Weights of a small contrastive audio-text model.
Model: 8.32M parameters, encoder arch tdnn, encoder norm batchnorm, encoder activation mish, encoder depths [12], encoder widths [384], text encoder width 192, text encoder norm layernorm, text encoder activation star_relu.
Training: muon at rate 0.03, 7500 steps, batches of 256.
Data: trained on read English sentences (LibriTTS-R), 15625 training examples, 122.9 epochs.
Rows from block 5 of the audio encoder of a small contrastive audio-text model, named by matrix and row number. Each number is 200 + 20 x the weight over its row's rms, rounded and kept within 0 to 999. All counts start at 0.
After each channel's rows are labels from the 100 clips, of 14848, where the channel reaches its highest value: "top examples" is what is common among them; "loudest" is the band of the loudest frequency at the time of the peak. Only what is clearly more common there than usual is listed. The data: read English sentences (LibriTTS-R). In brackets: how many of the 100.
# conv: pointwise conv (encoder.blocks.5.conv.weight, 384x384x1), inputs 256-383

conv.240,174,206,191,218,179,223,215,176,130,181,183,212,180,198,196,174,219,215,170,202,192,216,234,183,151,189,208,165,181,190,209,207,238,163,235,213,177,212,171,197,216,226,222,175,186,215,211,199,182,183,213,189,188,193,204,174,198,202,210,218,166,205,208,212,183,197,186,241,184,211,185,184,208,202,206,213,170,224,180,180,188,191,179,213,193,223,224,206,233,169,206,161,211,193,214,218,211,206,208,203,201,179,202,193,178,178,166,223,191,195,225,210,206,205,211,231,182,209,240,201,202,182,169,207,218,171,182,171
top examples: the word "i" (43); the word "she" (26)
loudest: 2000 to 4000 Hz (42)

conv.352,232,193,181,203,213,185,215,171,200,175,224,186,187,233,168,186,186,246,190,207,231,202,188,221,198,223,193,174,171,219,202,226,226,204,218,227,187,204,211,204,178,176,259,197,201,194,179,201,200,220,214,197,210,193,228,216,189,175,216,204,197,187,181,213,211,203,189,180,200,187,200,205,170,181,170,237,181,239,194,175,201,188,202,232,182,200,223,187,203,186,189,197,152,217,183,192,162,143,195,223,210,211,212,211,172,181,174,202,206,224,173,179,162,184,195,232,176,185,216,183,179,155,198,191,211,236,155,214
top examples: the word "you" (66)
loudest: 250 to 500 Hz (56)

conv.62,209,222,183,187,198,214,197,197,183,215,175,202,179,183,211,209,211,209,189,194,210,230,180,187,189,190,202,163,175,198,212,198,192,216,193,207,199,218,219,199,169,226,176,182,195,201,196,198,172,197,197,179,141,189,215,171,176,223,192,200,188,211,196,207,205,208,220,214,185,173,215,207,204,221,210,204,191,187,225,175,212,173,170,198,185,215,187,205,212,205,203,189,197,208,259,210,210,181,189,227,180,205,179,203,261,208,220,216,180,219,210,151,173,202,179,207,224,184,205,169,216,182,184,205,175,186,217,206
top examples: the word "one" (30)
loudest: 500 to 1000 Hz (28)

conv.185,172,214,178,179,230,171,196,235,167,176,173,229,221,225,200,184,185,228,234,196,169,194,227,216,202,190,192,182,231,191,201,230,210,213,201,180,200,171,237,199,215,224,226,221,209,176,194,186,177,185,174,184,185,206,213,176,193,214,210,196,194,210,201,160,211,214,214,165,206,192,184,161,233,220,192,210,204,188,216,179,205,207,204,190,175,162,224,223,202,223,202,179,216,216,200,206,217,209,215,233,200,175,230,188,218,208,220,210,175,194,184,219,200,190,211,219,214,180,180,228,203,190,209,245,177,194,178,208
top examples: the word "to" (60)
loudest: 250 to 500 Hz (33)

conv.140,230,219,185,226,199,206,209,197,212,206,211,238,185,182,209,191,209,204,200,182,193,195,186,230,206,170,185,186,194,188,210,203,211,220,214,182,215,194,182,187,225,158,228,197,179,211,214,217,194,219,241,180,226,191,210,184,175,183,153,185,225,208,176,164,207,203,183,197,189,212,218,194,205,212,217,235,198,200,201,192,229,169,191,175,160,180,219,167,208,218,196,221,189,205,199,225,234,200,171,204,178,193,179,188,234,188,213,203,138,214,176,205,219,216,191,179,223,228,209,195,239,168,183,197,200,188,185,206
top examples: the word "you" (32)
loudest: 250 to 500 Hz (38)

conv.46,199,199,204,215,198,232,175,192,213,175,160,197,215,191,209,176,188,219,177,197,234,174,179,174,186,224,208,216,249,205,153,191,205,169,191,207,213,216,203,219,186,163,225,197,184,196,173,163,206,224,175,191,172,182,221,234,197,211,160,219,207,222,190,184,176,178,228,233,183,187,145,216,195,199,191,188,210,188,190,225,213,258,186,232,246,194,210,168,184,214,198,211,239,210,199,225,196,194,185,184,196,193,171,199,194,223,168,193,208,236,203,195,214,181,212,176,192,188,181,215,214,202,207,183,205,184,193,212
top examples: the word "the" (90)
loudest: 250 to 500 Hz (41)

conv.4,175,205,221,181,180,261,179,195,185,172,231,180,211,228,186,200,210,197,194,208,214,191,176,188,217,212,188,203,184,221,180,205,203,208,221,151,183,179,175,217,217,230,209,179,231,180,189,238,211,225,220,180,208,185,205,206,230,200,163,217,211,243,169,192,186,210,190,208,184,217,214,221,211,185,216,191,208,209,215,201,218,203,199,223,230,209,199,181,219,189,212,192,192,157,206,213,209,207,238,215,200,219,185,197,185,188,171,218,189,181,186,200,207,194,216,203,197,201,199,169,199,186,228,178,161,224,212,239
top examples: the word "i" (44)
loudest: 500 to 1000 Hz (30)

conv.154,189,221,214,193,188,210,183,183,217,201,192,248,236,196,200,185,219,205,199,184,169,208,203,209,223,190,215,201,197,197,208,166,239,214,219,205,192,203,179,205,222,209,169,181,201,186,217,201,194,251,228,217,202,193,204,213,149,203,190,191,201,191,215,173,210,203,195,218,205,172,179,183,220,190,174,147,172,199,178,214,195,204,223,236,193,200,211,220,177,177,241,211,175,240,240,176,198,206,191,189,205,186,183,214,205,193,211,175,206,197,207,190,192,202,179,233,203,167,195,201,179,230,229,224,178,204,183,220
top examples: voice: male (78)
loudest: 4000 to 8000 Hz (46)

conv.81,214,185,192,236,163,193,191,214,214,227,185,174,221,186,181,191,189,185,194,218,171,164,219,200,222,206,191,199,205,197,208,159,204,223,199,202,183,184,203,223,191,196,165,178,177,187,189,172,239,222,226,209,230,186,232,204,177,232,224,233,176,208,218,228,186,222,197,219,196,205,223,206,171,214,210,164,195,227,195,227,188,185,185,172,177,191,198,214,193,190,195,209,249,156,197,208,195,222,200,180,223,195,190,201,199,180,196,225,163,217,199,203,199,185,220,199,214,197,191,180,162,203,215,172,151,218,201,195
top examples: the word "to" (60)
loudest: 4000 to 8000 Hz (27)

conv.25,172,152,211,231,178,194,199,216,178,168,181,230,197,193,219,182,193,204,222,207,158,204,177,242,205,223,192,159,204,191,199,206,175,220,191,216,218,208,160,172,189,215,194,203,215,262,211,194,216,226,205,177,207,191,214,218,214,200,191,208,188,182,218,235,255,179,188,228,186,193,186,172,211,184,199,200,216,199,202,194,232,205,240,174,194,203,200,216,228,193,191,196,228,219,177,202,178,231,179,186,200,179,165,231,204,225,209,205,176,146,204,189,190,197,198,198,204,209,194,194,193,211,193,184,201,181,206,229
top examples: the word "she" (25)
loudest: 250 to 500 Hz (63)

conv.263,207,221,171,185,188,186,196,178,187,204,204,203,200,185,156,201,172,204,235,226,186,175,167,196,201,166,199,238,158,187,203,166,229,242,155,205,159,186,199,180,169,198,183,212,182,179,219,224,200,207,185,207,242,178,209,206,192,182,201,173,199,193,209,180,206,175,211,205,176,183,212,221,194,195,180,194,188,193,217,206,203,205,196,219,205,166,195,190,245,185,216,176,180,212,178,197,199,209,197,235,176,217,211,220,169,211,204,196,200,197,180,211,219,202,210,209,197,220,220,207,178,207,185,201,198,199,207,214
top examples: the word "for" (36)
loudest: 1000 to 2000 Hz (29)

conv.311,234,226,221,185,199,215,203,192,206,190,244,213,198,167,213,209,177,228,211,226,219,213,202,209,208,190,217,203,217,202,225,203,190,207,230,215,192,181,233,203,185,225,232,226,180,210,210,188,224,219,219,209,195,221,213,208,220,206,204,207,218,220,199,209,191,195,194,187,245,222,166,186,198,162,192,191,228,224,181,195,180,240,201,217,168,185,221,225,191,176,197,205,171,209,222,198,228,204,189,190,222,223,205,217,239,192,188,215,194,178,231,183,182,221,185,213,203,186,187,211,212,215,185,221,231,205,171,206
top examples: the word "with" (33)
loudest: 250 to 500 Hz (44)

conv.108,166,208,205,173,199,200,181,191,224,234,223,196,201,187,204,185,176,217,212,195,177,201,210,196,218,199,210,215,220,208,196,231,220,194,204,228,184,213,216,223,184,190,209,181,178,200,217,175,201,198,209,190,167,199,202,217,215,204,190,237,211,183,190,171,200,197,155,193,188,203,184,216,185,189,172,208,199,214,182,221,197,218,229,215,175,220,191,207,231,251,167,205,221,222,218,216,167,208,201,211,184,180,214,201,219,221,206,215,218,170,195,204,181,228,196,232,187,215,219,196,192,192,202,173,198,226,181,186
top examples: the word "was" (50); the word "it" (35)
loudest: 250 to 500 Hz (70)

conv.59,196,193,189,179,167,210,159,210,161,190,182,199,189,189,193,204,163,180,203,227,205,198,214,220,196,200,201,198,201,173,205,224,190,238,205,192,175,199,188,204,209,199,211,230,155,185,229,181,258,208,191,166,183,212,192,192,194,152,187,184,181,190,225,207,180,208,218,159,222,206,208,205,211,189,175,216,209,190,188,218,197,196,207,196,190,200,214,223,191,183,195,237,200,224,233,238,217,233,188,218,221,186,213,209,175,211,207,220,189,239,220,174,188,216,188,174,205,196,199,201,203,177,195,205,198,216,177,188
top examples: the word "which" (33)
loudest: 250 to 500 Hz (39)

conv.334,189,179,188,181,224,202,209,183,198,183,168,218,195,187,191,178,200,202,217,173,217,198,192,153,203,202,199,208,202,213,222,173,194,185,210,201,222,154,175,190,216,195,168,183,182,193,188,205,171,210,210,213,192,201,202,222,201,221,151,182,173,170,202,196,218,213,198,232,182,185,206,248,191,192,228,164,204,148,211,176,221,222,205,191,256,201,174,225,232,192,162,145,216,189,187,212,225,226,191,194,181,224,207,228,180,233,175,202,208,194,227,177,216,229,189,176,186,177,172,203,208,216,191,218,191,162,185,205
top examples: voice: male (75); the word "one" (43)
loudest: 500 to 1000 Hz (39)

conv.267,207,210,176,202,209,198,209,209,195,184,193,184,180,193,200,225,236,199,186,189,196,221,220,199,232,200,190,204,214,199,193,204,207,191,181,158,156,204,161,168,224,157,200,243,205,200,172,266,206,200,231,194,215,212,211,192,173,212,166,176,171,213,186,227,193,220,212,170,238,198,220,199,180,205,176,193,188,203,195,191,191,201,171,193,214,217,185,186,183,227,212,193,199,166,221,177,193,202,220,170,203,210,198,206,204,216,217,204,223,209,162,191,187,170,188,243,165,188,209,192,198,230,187,216,219,174,170,204
top examples: voice: male (86)
loudest: 4000 to 8000 Hz (49); 2000 to 4000 Hz (25)

conv.180,201,200,196,226,165,162,225,223,219,220,226,208,198,166,222,202,178,190,225,199,222,174,217,173,203,181,183,195,191,206,199,181,204,221,185,208,158,197,196,201,193,240,204,207,234,208,270,246,181,235,195,175,204,202,210,202,220,159,234,198,206,196,203,184,198,178,198,183,179,206,201,217,186,223,205,210,215,212,193,202,213,175,223,207,210,171,243,184,237,196,182,198,166,204,209,207,217,189,223,187,146,179,197,218,172,217,174,177,211,215,155,149,201,194,189,190,148,192,202,207,187,178,244,210,169,191,181,187
top examples: the word "was" (88); the word "it" (54)
loudest: 250 to 500 Hz (50)

conv.174,181,154,203,198,224,182,188,195,195,219,210,201,187,163,225,212,231,197,226,167,200,183,171,225,186,198,204,192,217,252,206,168,185,205,212,180,176,218,193,196,164,211,248,182,225,166,183,170,194,175,203,185,184,209,226,190,180,221,194,187,244,193,151,173,216,187,207,188,193,187,174,203,182,165,196,201,218,181,206,207,217,190,188,180,183,179,195,215,201,200,210,201,197,196,156,186,201,207,163,253,206,186,194,201,204,216,192,230,223,231,201,212,188,204,200,221,221,225,217,212,214,208,207,186,193,212,167,187
top examples: the word "you" (79)
loudest: 250 to 500 Hz (46)

conv.159,188,223,182,178,176,220,184,191,194,169,217,209,186,150,158,144,199,204,212,171,213,177,161,244,203,189,203,240,190,209,215,200,205,194,175,196,214,214,215,179,216,249,186,198,178,250,209,245,201,163,201,187,220,187,178,231,190,222,196,225,200,197,188,195,210,209,202,222,200,206,212,168,191,225,188,201,181,217,175,187,205,166,190,204,234,182,183,190,189,197,202,163,206,203,209,206,227,200,239,225,182,162,204,223,178,203,210,210,195,220,228,199,209,233,172,199,207,160,208,183,186,206,213,249,189,197,187,208
top examples: the word "to" (59); the word "be" (40)
loudest: 500 to 1000 Hz (29)

conv.31,206,177,181,219,176,179,195,203,192,199,250,165,220,226,195,166,189,197,208,187,208,211,163,177,209,188,198,210,183,190,185,194,205,202,198,216,188,189,215,177,197,226,167,205,193,196,209,197,225,238,177,208,226,188,199,193,192,175,218,249,232,206,194,225,209,179,224,208,235,218,201,190,222,246,222,183,189,218,157,180,217,211,180,201,186,192,194,203,233,180,162,162,225,219,231,254,195,210,215,205,184,198,150,203,212,191,173,219,233,146,190,193,228,185,207,213,177,203,195,194,185,197,218,205,178,211,207,207
top examples: the word "she" (71); the word "her" (29)
loudest: 2000 to 4000 Hz (44)

conv.327,168,187,180,190,176,188,194,220,223,170,216,215,224,199,226,196,196,199,198,185,204,201,204,145,226,218,208,239,206,204,167,175,205,197,192,201,218,201,253,197,209,253,165,214,238,197,211,212,243,195,225,200,184,191,182,203,193,215,201,206,163,225,210,164,188,202,179,198,179,200,209,169,226,186,188,193,165,238,213,207,205,194,200,215,196,196,175,187,161,164,224,221,234,197,220,184,189,195,193,197,196,184,214,220,233,167,218,177,215,165,172,226,219,207,202,161,170,197,224,185,180,206,207,217,193,233,150,214
top examples: the word "to" (82); the word "be" (42)
loudest: 4000 to 8000 Hz (43); 2000 to 4000 Hz (37)

conv.281,209,232,228,211,197,180,212,197,171,225,195,197,214,199,180,195,171,217,196,177,190,220,180,198,149,200,188,199,188,167,169,190,201,215,162,244,218,189,198,200,222,183,151,208,160,201,177,217,207,211,187,206,191,199,203,204,212,190,191,217,211,219,169,218,184,194,170,235,230,221,204,207,200,198,204,150,202,201,166,214,217,198,222,211,194,188,187,208,223,195,179,173,233,195,195,186,179,219,220,203,187,176,182,189,210,239,206,211,199,210,218,206,234,195,184,197,186,241,210,227,215,202,203,223,185,179,205,187
top examples: the word "she" (35)
loudest: 2000 to 4000 Hz (85)

conv.44,200,199,203,223,186,181,186,189,231,208,203,218,221,211,237,176,179,264,169,223,178,181,211,183,169,182,165,174,194,186,191,208,161,177,208,238,195,225,223,190,212,198,221,228,176,209,220,208,223,180,204,190,197,188,197,200,200,172,174,249,204,205,193,187,163,194,229,172,201,190,209,242,207,193,215,195,229,194,203,185,192,197,204,211,152,206,181,184,199,204,174,172,191,194,221,174,239,203,200,210,190,200,200,155,177,202,181,202,226,190,247,186,173,217,170,191,222,237,198,200,207,202,181,224,159,199,197,205
top examples: the word "you" (63)
loudest: 250 to 500 Hz (44)

conv.284,185,197,222,217,180,209,207,208,210,186,231,237,177,229,197,186,207,223,156,207,176,179,174,190,199,176,200,164,171,219,231,174,198,260,172,224,197,213,205,172,189,182,172,195,195,199,186,201,196,225,203,197,214,198,169,246,195,209,215,187,220,209,185,201,219,199,209,204,203,178,243,190,169,208,154,213,208,186,220,184,185,201,198,190,219,214,226,206,192,227,205,182,183,205,211,183,195,216,211,203,187,179,201,182,170,187,182,201,203,209,210,197,218,196,202,206,218,225,223,231,212,180,206,184,212,198,175,146
top examples: the word "with" (34)
loudest: 250 to 500 Hz (36)

conv.302,182,203,219,165,185,196,203,183,210,187,184,215,251,192,211,202,167,184,196,185,192,197,211,176,192,210,207,240,195,194,201,215,217,211,190,200,186,200,206,213,184,208,186,183,174,186,195,221,204,208,192,187,184,199,191,262,223,196,174,221,186,197,238,174,205,161,173,242,231,184,193,189,180,200,183,192,224,181,190,211,211,198,211,212,205,176,177,192,225,233,180,184,222,171,216,195,200,202,201,172,206,201,155,210,212,190,195,211,215,191,179,228,229,168,187,182,187,211,212,174,217,202,195,189,202,211,219,195
top examples: the word "the" (96)
loudest: 250 to 500 Hz (45)

conv.51,232,184,197,224,202,184,220,189,214,218,163,215,222,184,204,175,165,257,160,181,192,222,229,181,231,209,188,185,174,202,210,192,215,197,213,200,175,202,237,205,198,213,227,201,220,217,163,217,185,200,229,191,191,245,212,174,192,219,178,166,211,223,186,167,216,215,224,205,206,185,195,191,175,179,240,213,203,191,225,203,209,185,203,204,195,211,231,207,179,199,218,217,196,233,162,197,212,178,173,235,182,183,188,202,235,196,191,205,148,213,226,216,197,206,176,206,199,250,215,178,219,195,177,214,190,180,210,196
top examples: the word "you" (45)
loudest: 250 to 500 Hz (49)

conv.358,196,205,189,173,176,189,202,233,199,187,177,204,231,181,214,214,177,235,201,239,198,213,227,189,206,214,184,195,194,212,186,193,216,188,193,222,203,185,246,191,197,197,193,209,202,206,199,209,207,208,161,190,191,174,165,197,191,219,200,183,193,214,193,200,214,210,197,173,203,170,180,211,167,207,227,197,184,235,210,172,195,209,208,223,221,207,162,169,194,221,206,212,186,163,169,225,232,226,181,185,176,210,195,187,195,169,210,219,182,172,221,177,191,204,218,203,214,191,239,215,212,193,215,195,203,191,238,202
top examples: the word "she" (45)
loudest: 2000 to 4000 Hz (70)

conv.9,220,204,187,172,187,178,184,213,203,202,181,232,241,215,210,193,174,182,230,184,193,144,195,205,175,241,228,242,193,177,197,216,170,191,203,201,191,189,197,174,243,192,163,178,177,217,201,185,215,220,193,196,191,211,222,188,188,195,196,208,199,203,190,191,209,194,193,211,187,180,204,172,217,182,207,165,171,177,175,214,193,229,186,230,240,194,206,192,207,188,179,215,183,203,196,191,244,193,194,205,190,191,169,173,203,199,209,214,201,187,193,203,230,145,203,172,210,222,194,193,168,197,210,213,171,168,225,185
top examples: the word "the" (76)
loudest: 250 to 500 Hz (36)

conv.232,171,187,190,212,219,208,226,218,186,231,172,197,222,190,244,190,225,213,187,203,197,209,209,216,199,186,196,212,202,184,167,186,175,217,198,188,209,201,225,194,176,218,194,221,196,197,214,182,207,215,150,212,203,203,166,192,208,166,211,217,172,186,203,206,184,193,224,174,199,189,197,174,199,229,201,209,217,203,180,243,210,186,169,209,217,162,230,196,229,208,216,213,203,191,190,200,212,146,201,229,242,196,216,169,212,226,226,215,227,241,172,212,201,205,238,204,190,176,220,228,210,193,199,206,179,208,212,245
top examples: the word "you" (36)
loudest: 250 to 500 Hz (35)

conv.303,190,179,179,189,217,187,208,217,233,191,176,222,188,187,212,207,194,194,156,196,194,210,162,242,185,203,238,223,223,172,189,186,197,166,207,197,208,208,181,205,188,215,182,191,224,192,197,168,199,191,172,234,229,185,208,208,200,203,198,199,169,196,152,228,223,220,218,271,198,222,191,192,242,210,203,171,186,185,181,185,211,167,173,201,187,189,213,221,207,177,212,195,206,228,180,176,220,200,216,192,156,180,213,207,179,221,183,205,174,202,174,173,214,176,189,193,190,183,189,222,197,189,160,215,195,195,190,172
top examples: the word "must" (31)
loudest: 500 to 1000 Hz (31)

conv.224,251,218,191,176,176,190,202,189,201,209,197,197,187,198,221,216,189,215,221,229,192,219,222,168,187,233,178,188,192,207,214,171,229,208,211,227,192,222,207,171,212,175,169,194,201,195,167,183,204,223,224,200,202,201,178,184,187,189,211,185,189,183,206,178,162,196,174,190,188,184,195,174,166,181,186,242,192,210,243,206,191,221,209,172,221,170,196,212,210,211,205,203,233,190,185,181,208,231,226,212,199,225,198,222,197,204,177,237,191,214,211,207,179,200,211,194,191,243,214,201,217,196,215,199,200,207,214,232
top examples: the word "she" (25)
loudest: 2000 to 4000 Hz (70); 4000 to 8000 Hz (28)

conv.178,225,186,189,203,192,205,204,188,198,205,171,192,211,180,193,191,193,188,175,204,171,183,192,195,198,216,204,212,184,221,195,212,221,165,165,204,218,218,208,197,198,201,207,181,178,214,207,241,244,183,192,236,204,141,206,236,199,181,229,221,167,245,219,205,231,197,214,262,231,188,198,180,188,165,216,180,180,213,184,209,185,177,199,215,190,196,191,160,188,171,172,179,168,170,211,202,229,219,171,198,182,188,177,211,200,236,214,179,220,199,195,206,167,195,206,175,200,211,217,203,211,198,180,167,198,201,208,221
top examples: the word "the" (85)
loudest: 250 to 500 Hz (41)

conv.76,222,169,191,167,210,212,171,202,189,182,200,195,203,198,186,201,199,210,218,200,179,208,178,237,198,218,201,195,223,202,162,205,230,199,220,163,188,174,218,218,207,222,185,192,195,190,180,218,241,180,195,201,192,190,205,218,220,210,176,194,205,212,185,197,214,179,200,222,200,201,184,201,186,178,208,218,192,184,148,169,216,171,182,212,187,179,211,188,195,192,189,227,209,187,205,209,230,174,201,211,208,211,201,231,206,211,202,216,170,195,194,189,205,204,167,212,214,181,214,201,180,198,226,163,176,232,211,220
top examples: the word "with" (30); the word "would" (28)
loudest: 250 to 500 Hz (39)

conv.35,201,199,200,198,185,231,189,205,170,227,179,193,186,188,229,217,186,175,258,179,198,202,206,215,243,255,183,191,189,217,222,210,199,202,236,223,184,202,244,179,173,174,205,172,178,193,194,186,228,201,160,191,186,194,198,191,244,204,176,189,169,202,219,210,182,174,218,187,209,198,183,217,209,226,216,214,186,200,212,225,232,220,196,176,207,186,227,172,192,176,198,234,212,190,234,156,210,196,193,190,182,188,225,183,205,219,194,189,196,204,199,202,169,211,200,221,177,212,222,218,206,185,194,195,229,189,188,197
top examples: the word "with" (44)
loudest: 250 to 500 Hz (58)

conv.194,214,244,180,170,202,186,201,211,187,168,180,220,178,207,196,208,213,219,224,207,213,171,203,166,198,178,195,206,193,244,227,195,224,204,203,206,202,166,187,215,206,192,222,241,227,196,215,175,222,207,230,212,165,208,202,161,176,221,178,196,184,224,213,203,181,165,190,194,195,222,226,215,235,206,164,187,246,176,180,194,228,166,197,216,204,212,175,178,172,188,210,183,201,191,150,228,198,183,181,158,203,210,164,187,241,183,205,215,206,220,182,172,217,200,228,171,219,205,201,234,188,177,201,208,200,200,223,187
top examples: the word "one" (32)
loudest: 500 to 1000 Hz (33); 250 to 500 Hz (31)

conv.115,211,200,179,219,202,226,227,224,176,204,249,214,218,226,227,181,196,249,200,181,193,203,210,228,207,184,202,211,209,181,215,200,180,193,214,193,198,224,216,159,249,196,228,246,252,178,208,204,170,197,224,229,212,184,191,243,202,199,168,189,214,184,200,177,155,206,183,210,190,195,212,193,163,161,207,187,232,192,202,204,181,204,205,158,191,217,164,186,235,198,193,190,170,188,201,213,158,177,212,208,162,203,228,210,189,193,197,163,229,208,181,201,144,191,187,184,188,206,164,164,212,195,203,219,191,164,199,194
top examples: voice: male (75)
loudest: 4000 to 8000 Hz (52); 2000 to 4000 Hz (28)

conv.13,206,198,205,164,230,207,199,170,155,194,182,229,208,201,178,190,220,205,213,254,180,166,232,174,247,227,196,213,187,218,209,196,194,201,168,188,215,207,192,194,227,183,176,209,209,193,174,230,189,237,218,178,192,192,196,216,218,185,221,179,222,177,187,208,187,186,199,213,175,173,189,190,207,175,169,202,189,198,199,171,199,175,235,203,209,202,147,192,209,206,187,192,229,266,198,201,203,215,231,193,212,195,218,211,180,193,209,192,220,228,194,216,221,209,187,162,225,211,202,209,198,193,203,203,199,202,188,205
top examples: the word "for" (31)
loudest: 4000 to 8000 Hz (25)

conv.28,181,193,190,152,198,189,217,194,202,216,211,219,181,182,205,196,196,216,226,176,226,219,183,204,189,192,191,185,197,208,219,218,178,206,178,205,191,179,189,192,174,208,191,186,219,197,198,198,195,201,207,212,171,213,222,167,179,196,221,162,199,201,202,183,216,191,196,214,198,177,201,252,209,173,181,216,196,203,210,205,191,193,203,166,198,220,197,244,185,204,222,229,234,171,154,190,158,182,199,171,208,198,161,222,213,210,219,186,190,237,209,197,155,217,191,178,223,200,187,227,206,196,190,189,192,212,220,213
top examples: the word "one" (46)
loudest: 500 to 1000 Hz (26)

conv.340,206,194,217,198,185,219,206,167,169,166,185,198,170,188,210,207,216,164,192,205,226,198,202,216,240,195,212,213,201,179,254,199,238,181,209,203,167,180,206,232,199,200,190,210,243,180,200,199,252,227,187,193,238,209,194,227,180,165,199,192,163,203,211,163,194,205,166,227,208,257,226,181,180,206,186,201,211,215,212,208,216,171,198,208,211,204,200,220,191,178,210,196,254,186,192,201,216,204,218,188,206,204,192,191,213,203,200,197,180,184,205,214,190,203,165,209,166,238,169,195,209,202,177,203,147,202,203,173
top examples: the word "must" (49); the word "for" (25)
loudest: 500 to 1000 Hz (25)

conv.246,169,189,213,226,207,220,242,191,228,172,201,189,198,206,217,224,168,200,207,226,180,202,225,227,185,172,175,198,198,198,217,190,230,179,181,217,182,164,179,237,197,170,221,196,168,176,216,186,191,174,197,204,232,214,180,216,201,187,199,208,148,186,198,178,191,209,183,215,216,206,240,184,200,203,163,206,178,201,172,182,203,237,193,164,174,235,183,230,167,195,220,205,173,199,165,215,192,179,202,226,204,172,229,207,208,186,211,176,179,227,220,177,229,190,199,176,205,212,202,182,176,219,186,217,203,221,215,190
top examples: the word "you" (37); the word "your" (31)
loudest: 250 to 500 Hz (42)

conv.152,195,253,200,175,238,193,208,188,211,231,216,189,170,175,199,193,178,193,194,154,207,208,239,211,195,199,211,172,194,167,181,208,200,177,226,187,206,189,182,186,218,199,193,221,196,210,188,155,208,201,217,170,173,216,210,167,206,194,214,183,175,209,211,213,217,225,203,220,196,214,208,190,227,189,159,194,176,192,180,154,201,210,223,243,214,181,181,228,188,221,202,232,175,214,198,169,196,193,182,193,180,170,204,218,198,173,207,161,176,234,190,207,208,173,201,208,180,195,216,188,220,214,189,177,182,173,202,177
top examples: the word "for" (45)
loudest: 250 to 500 Hz (32)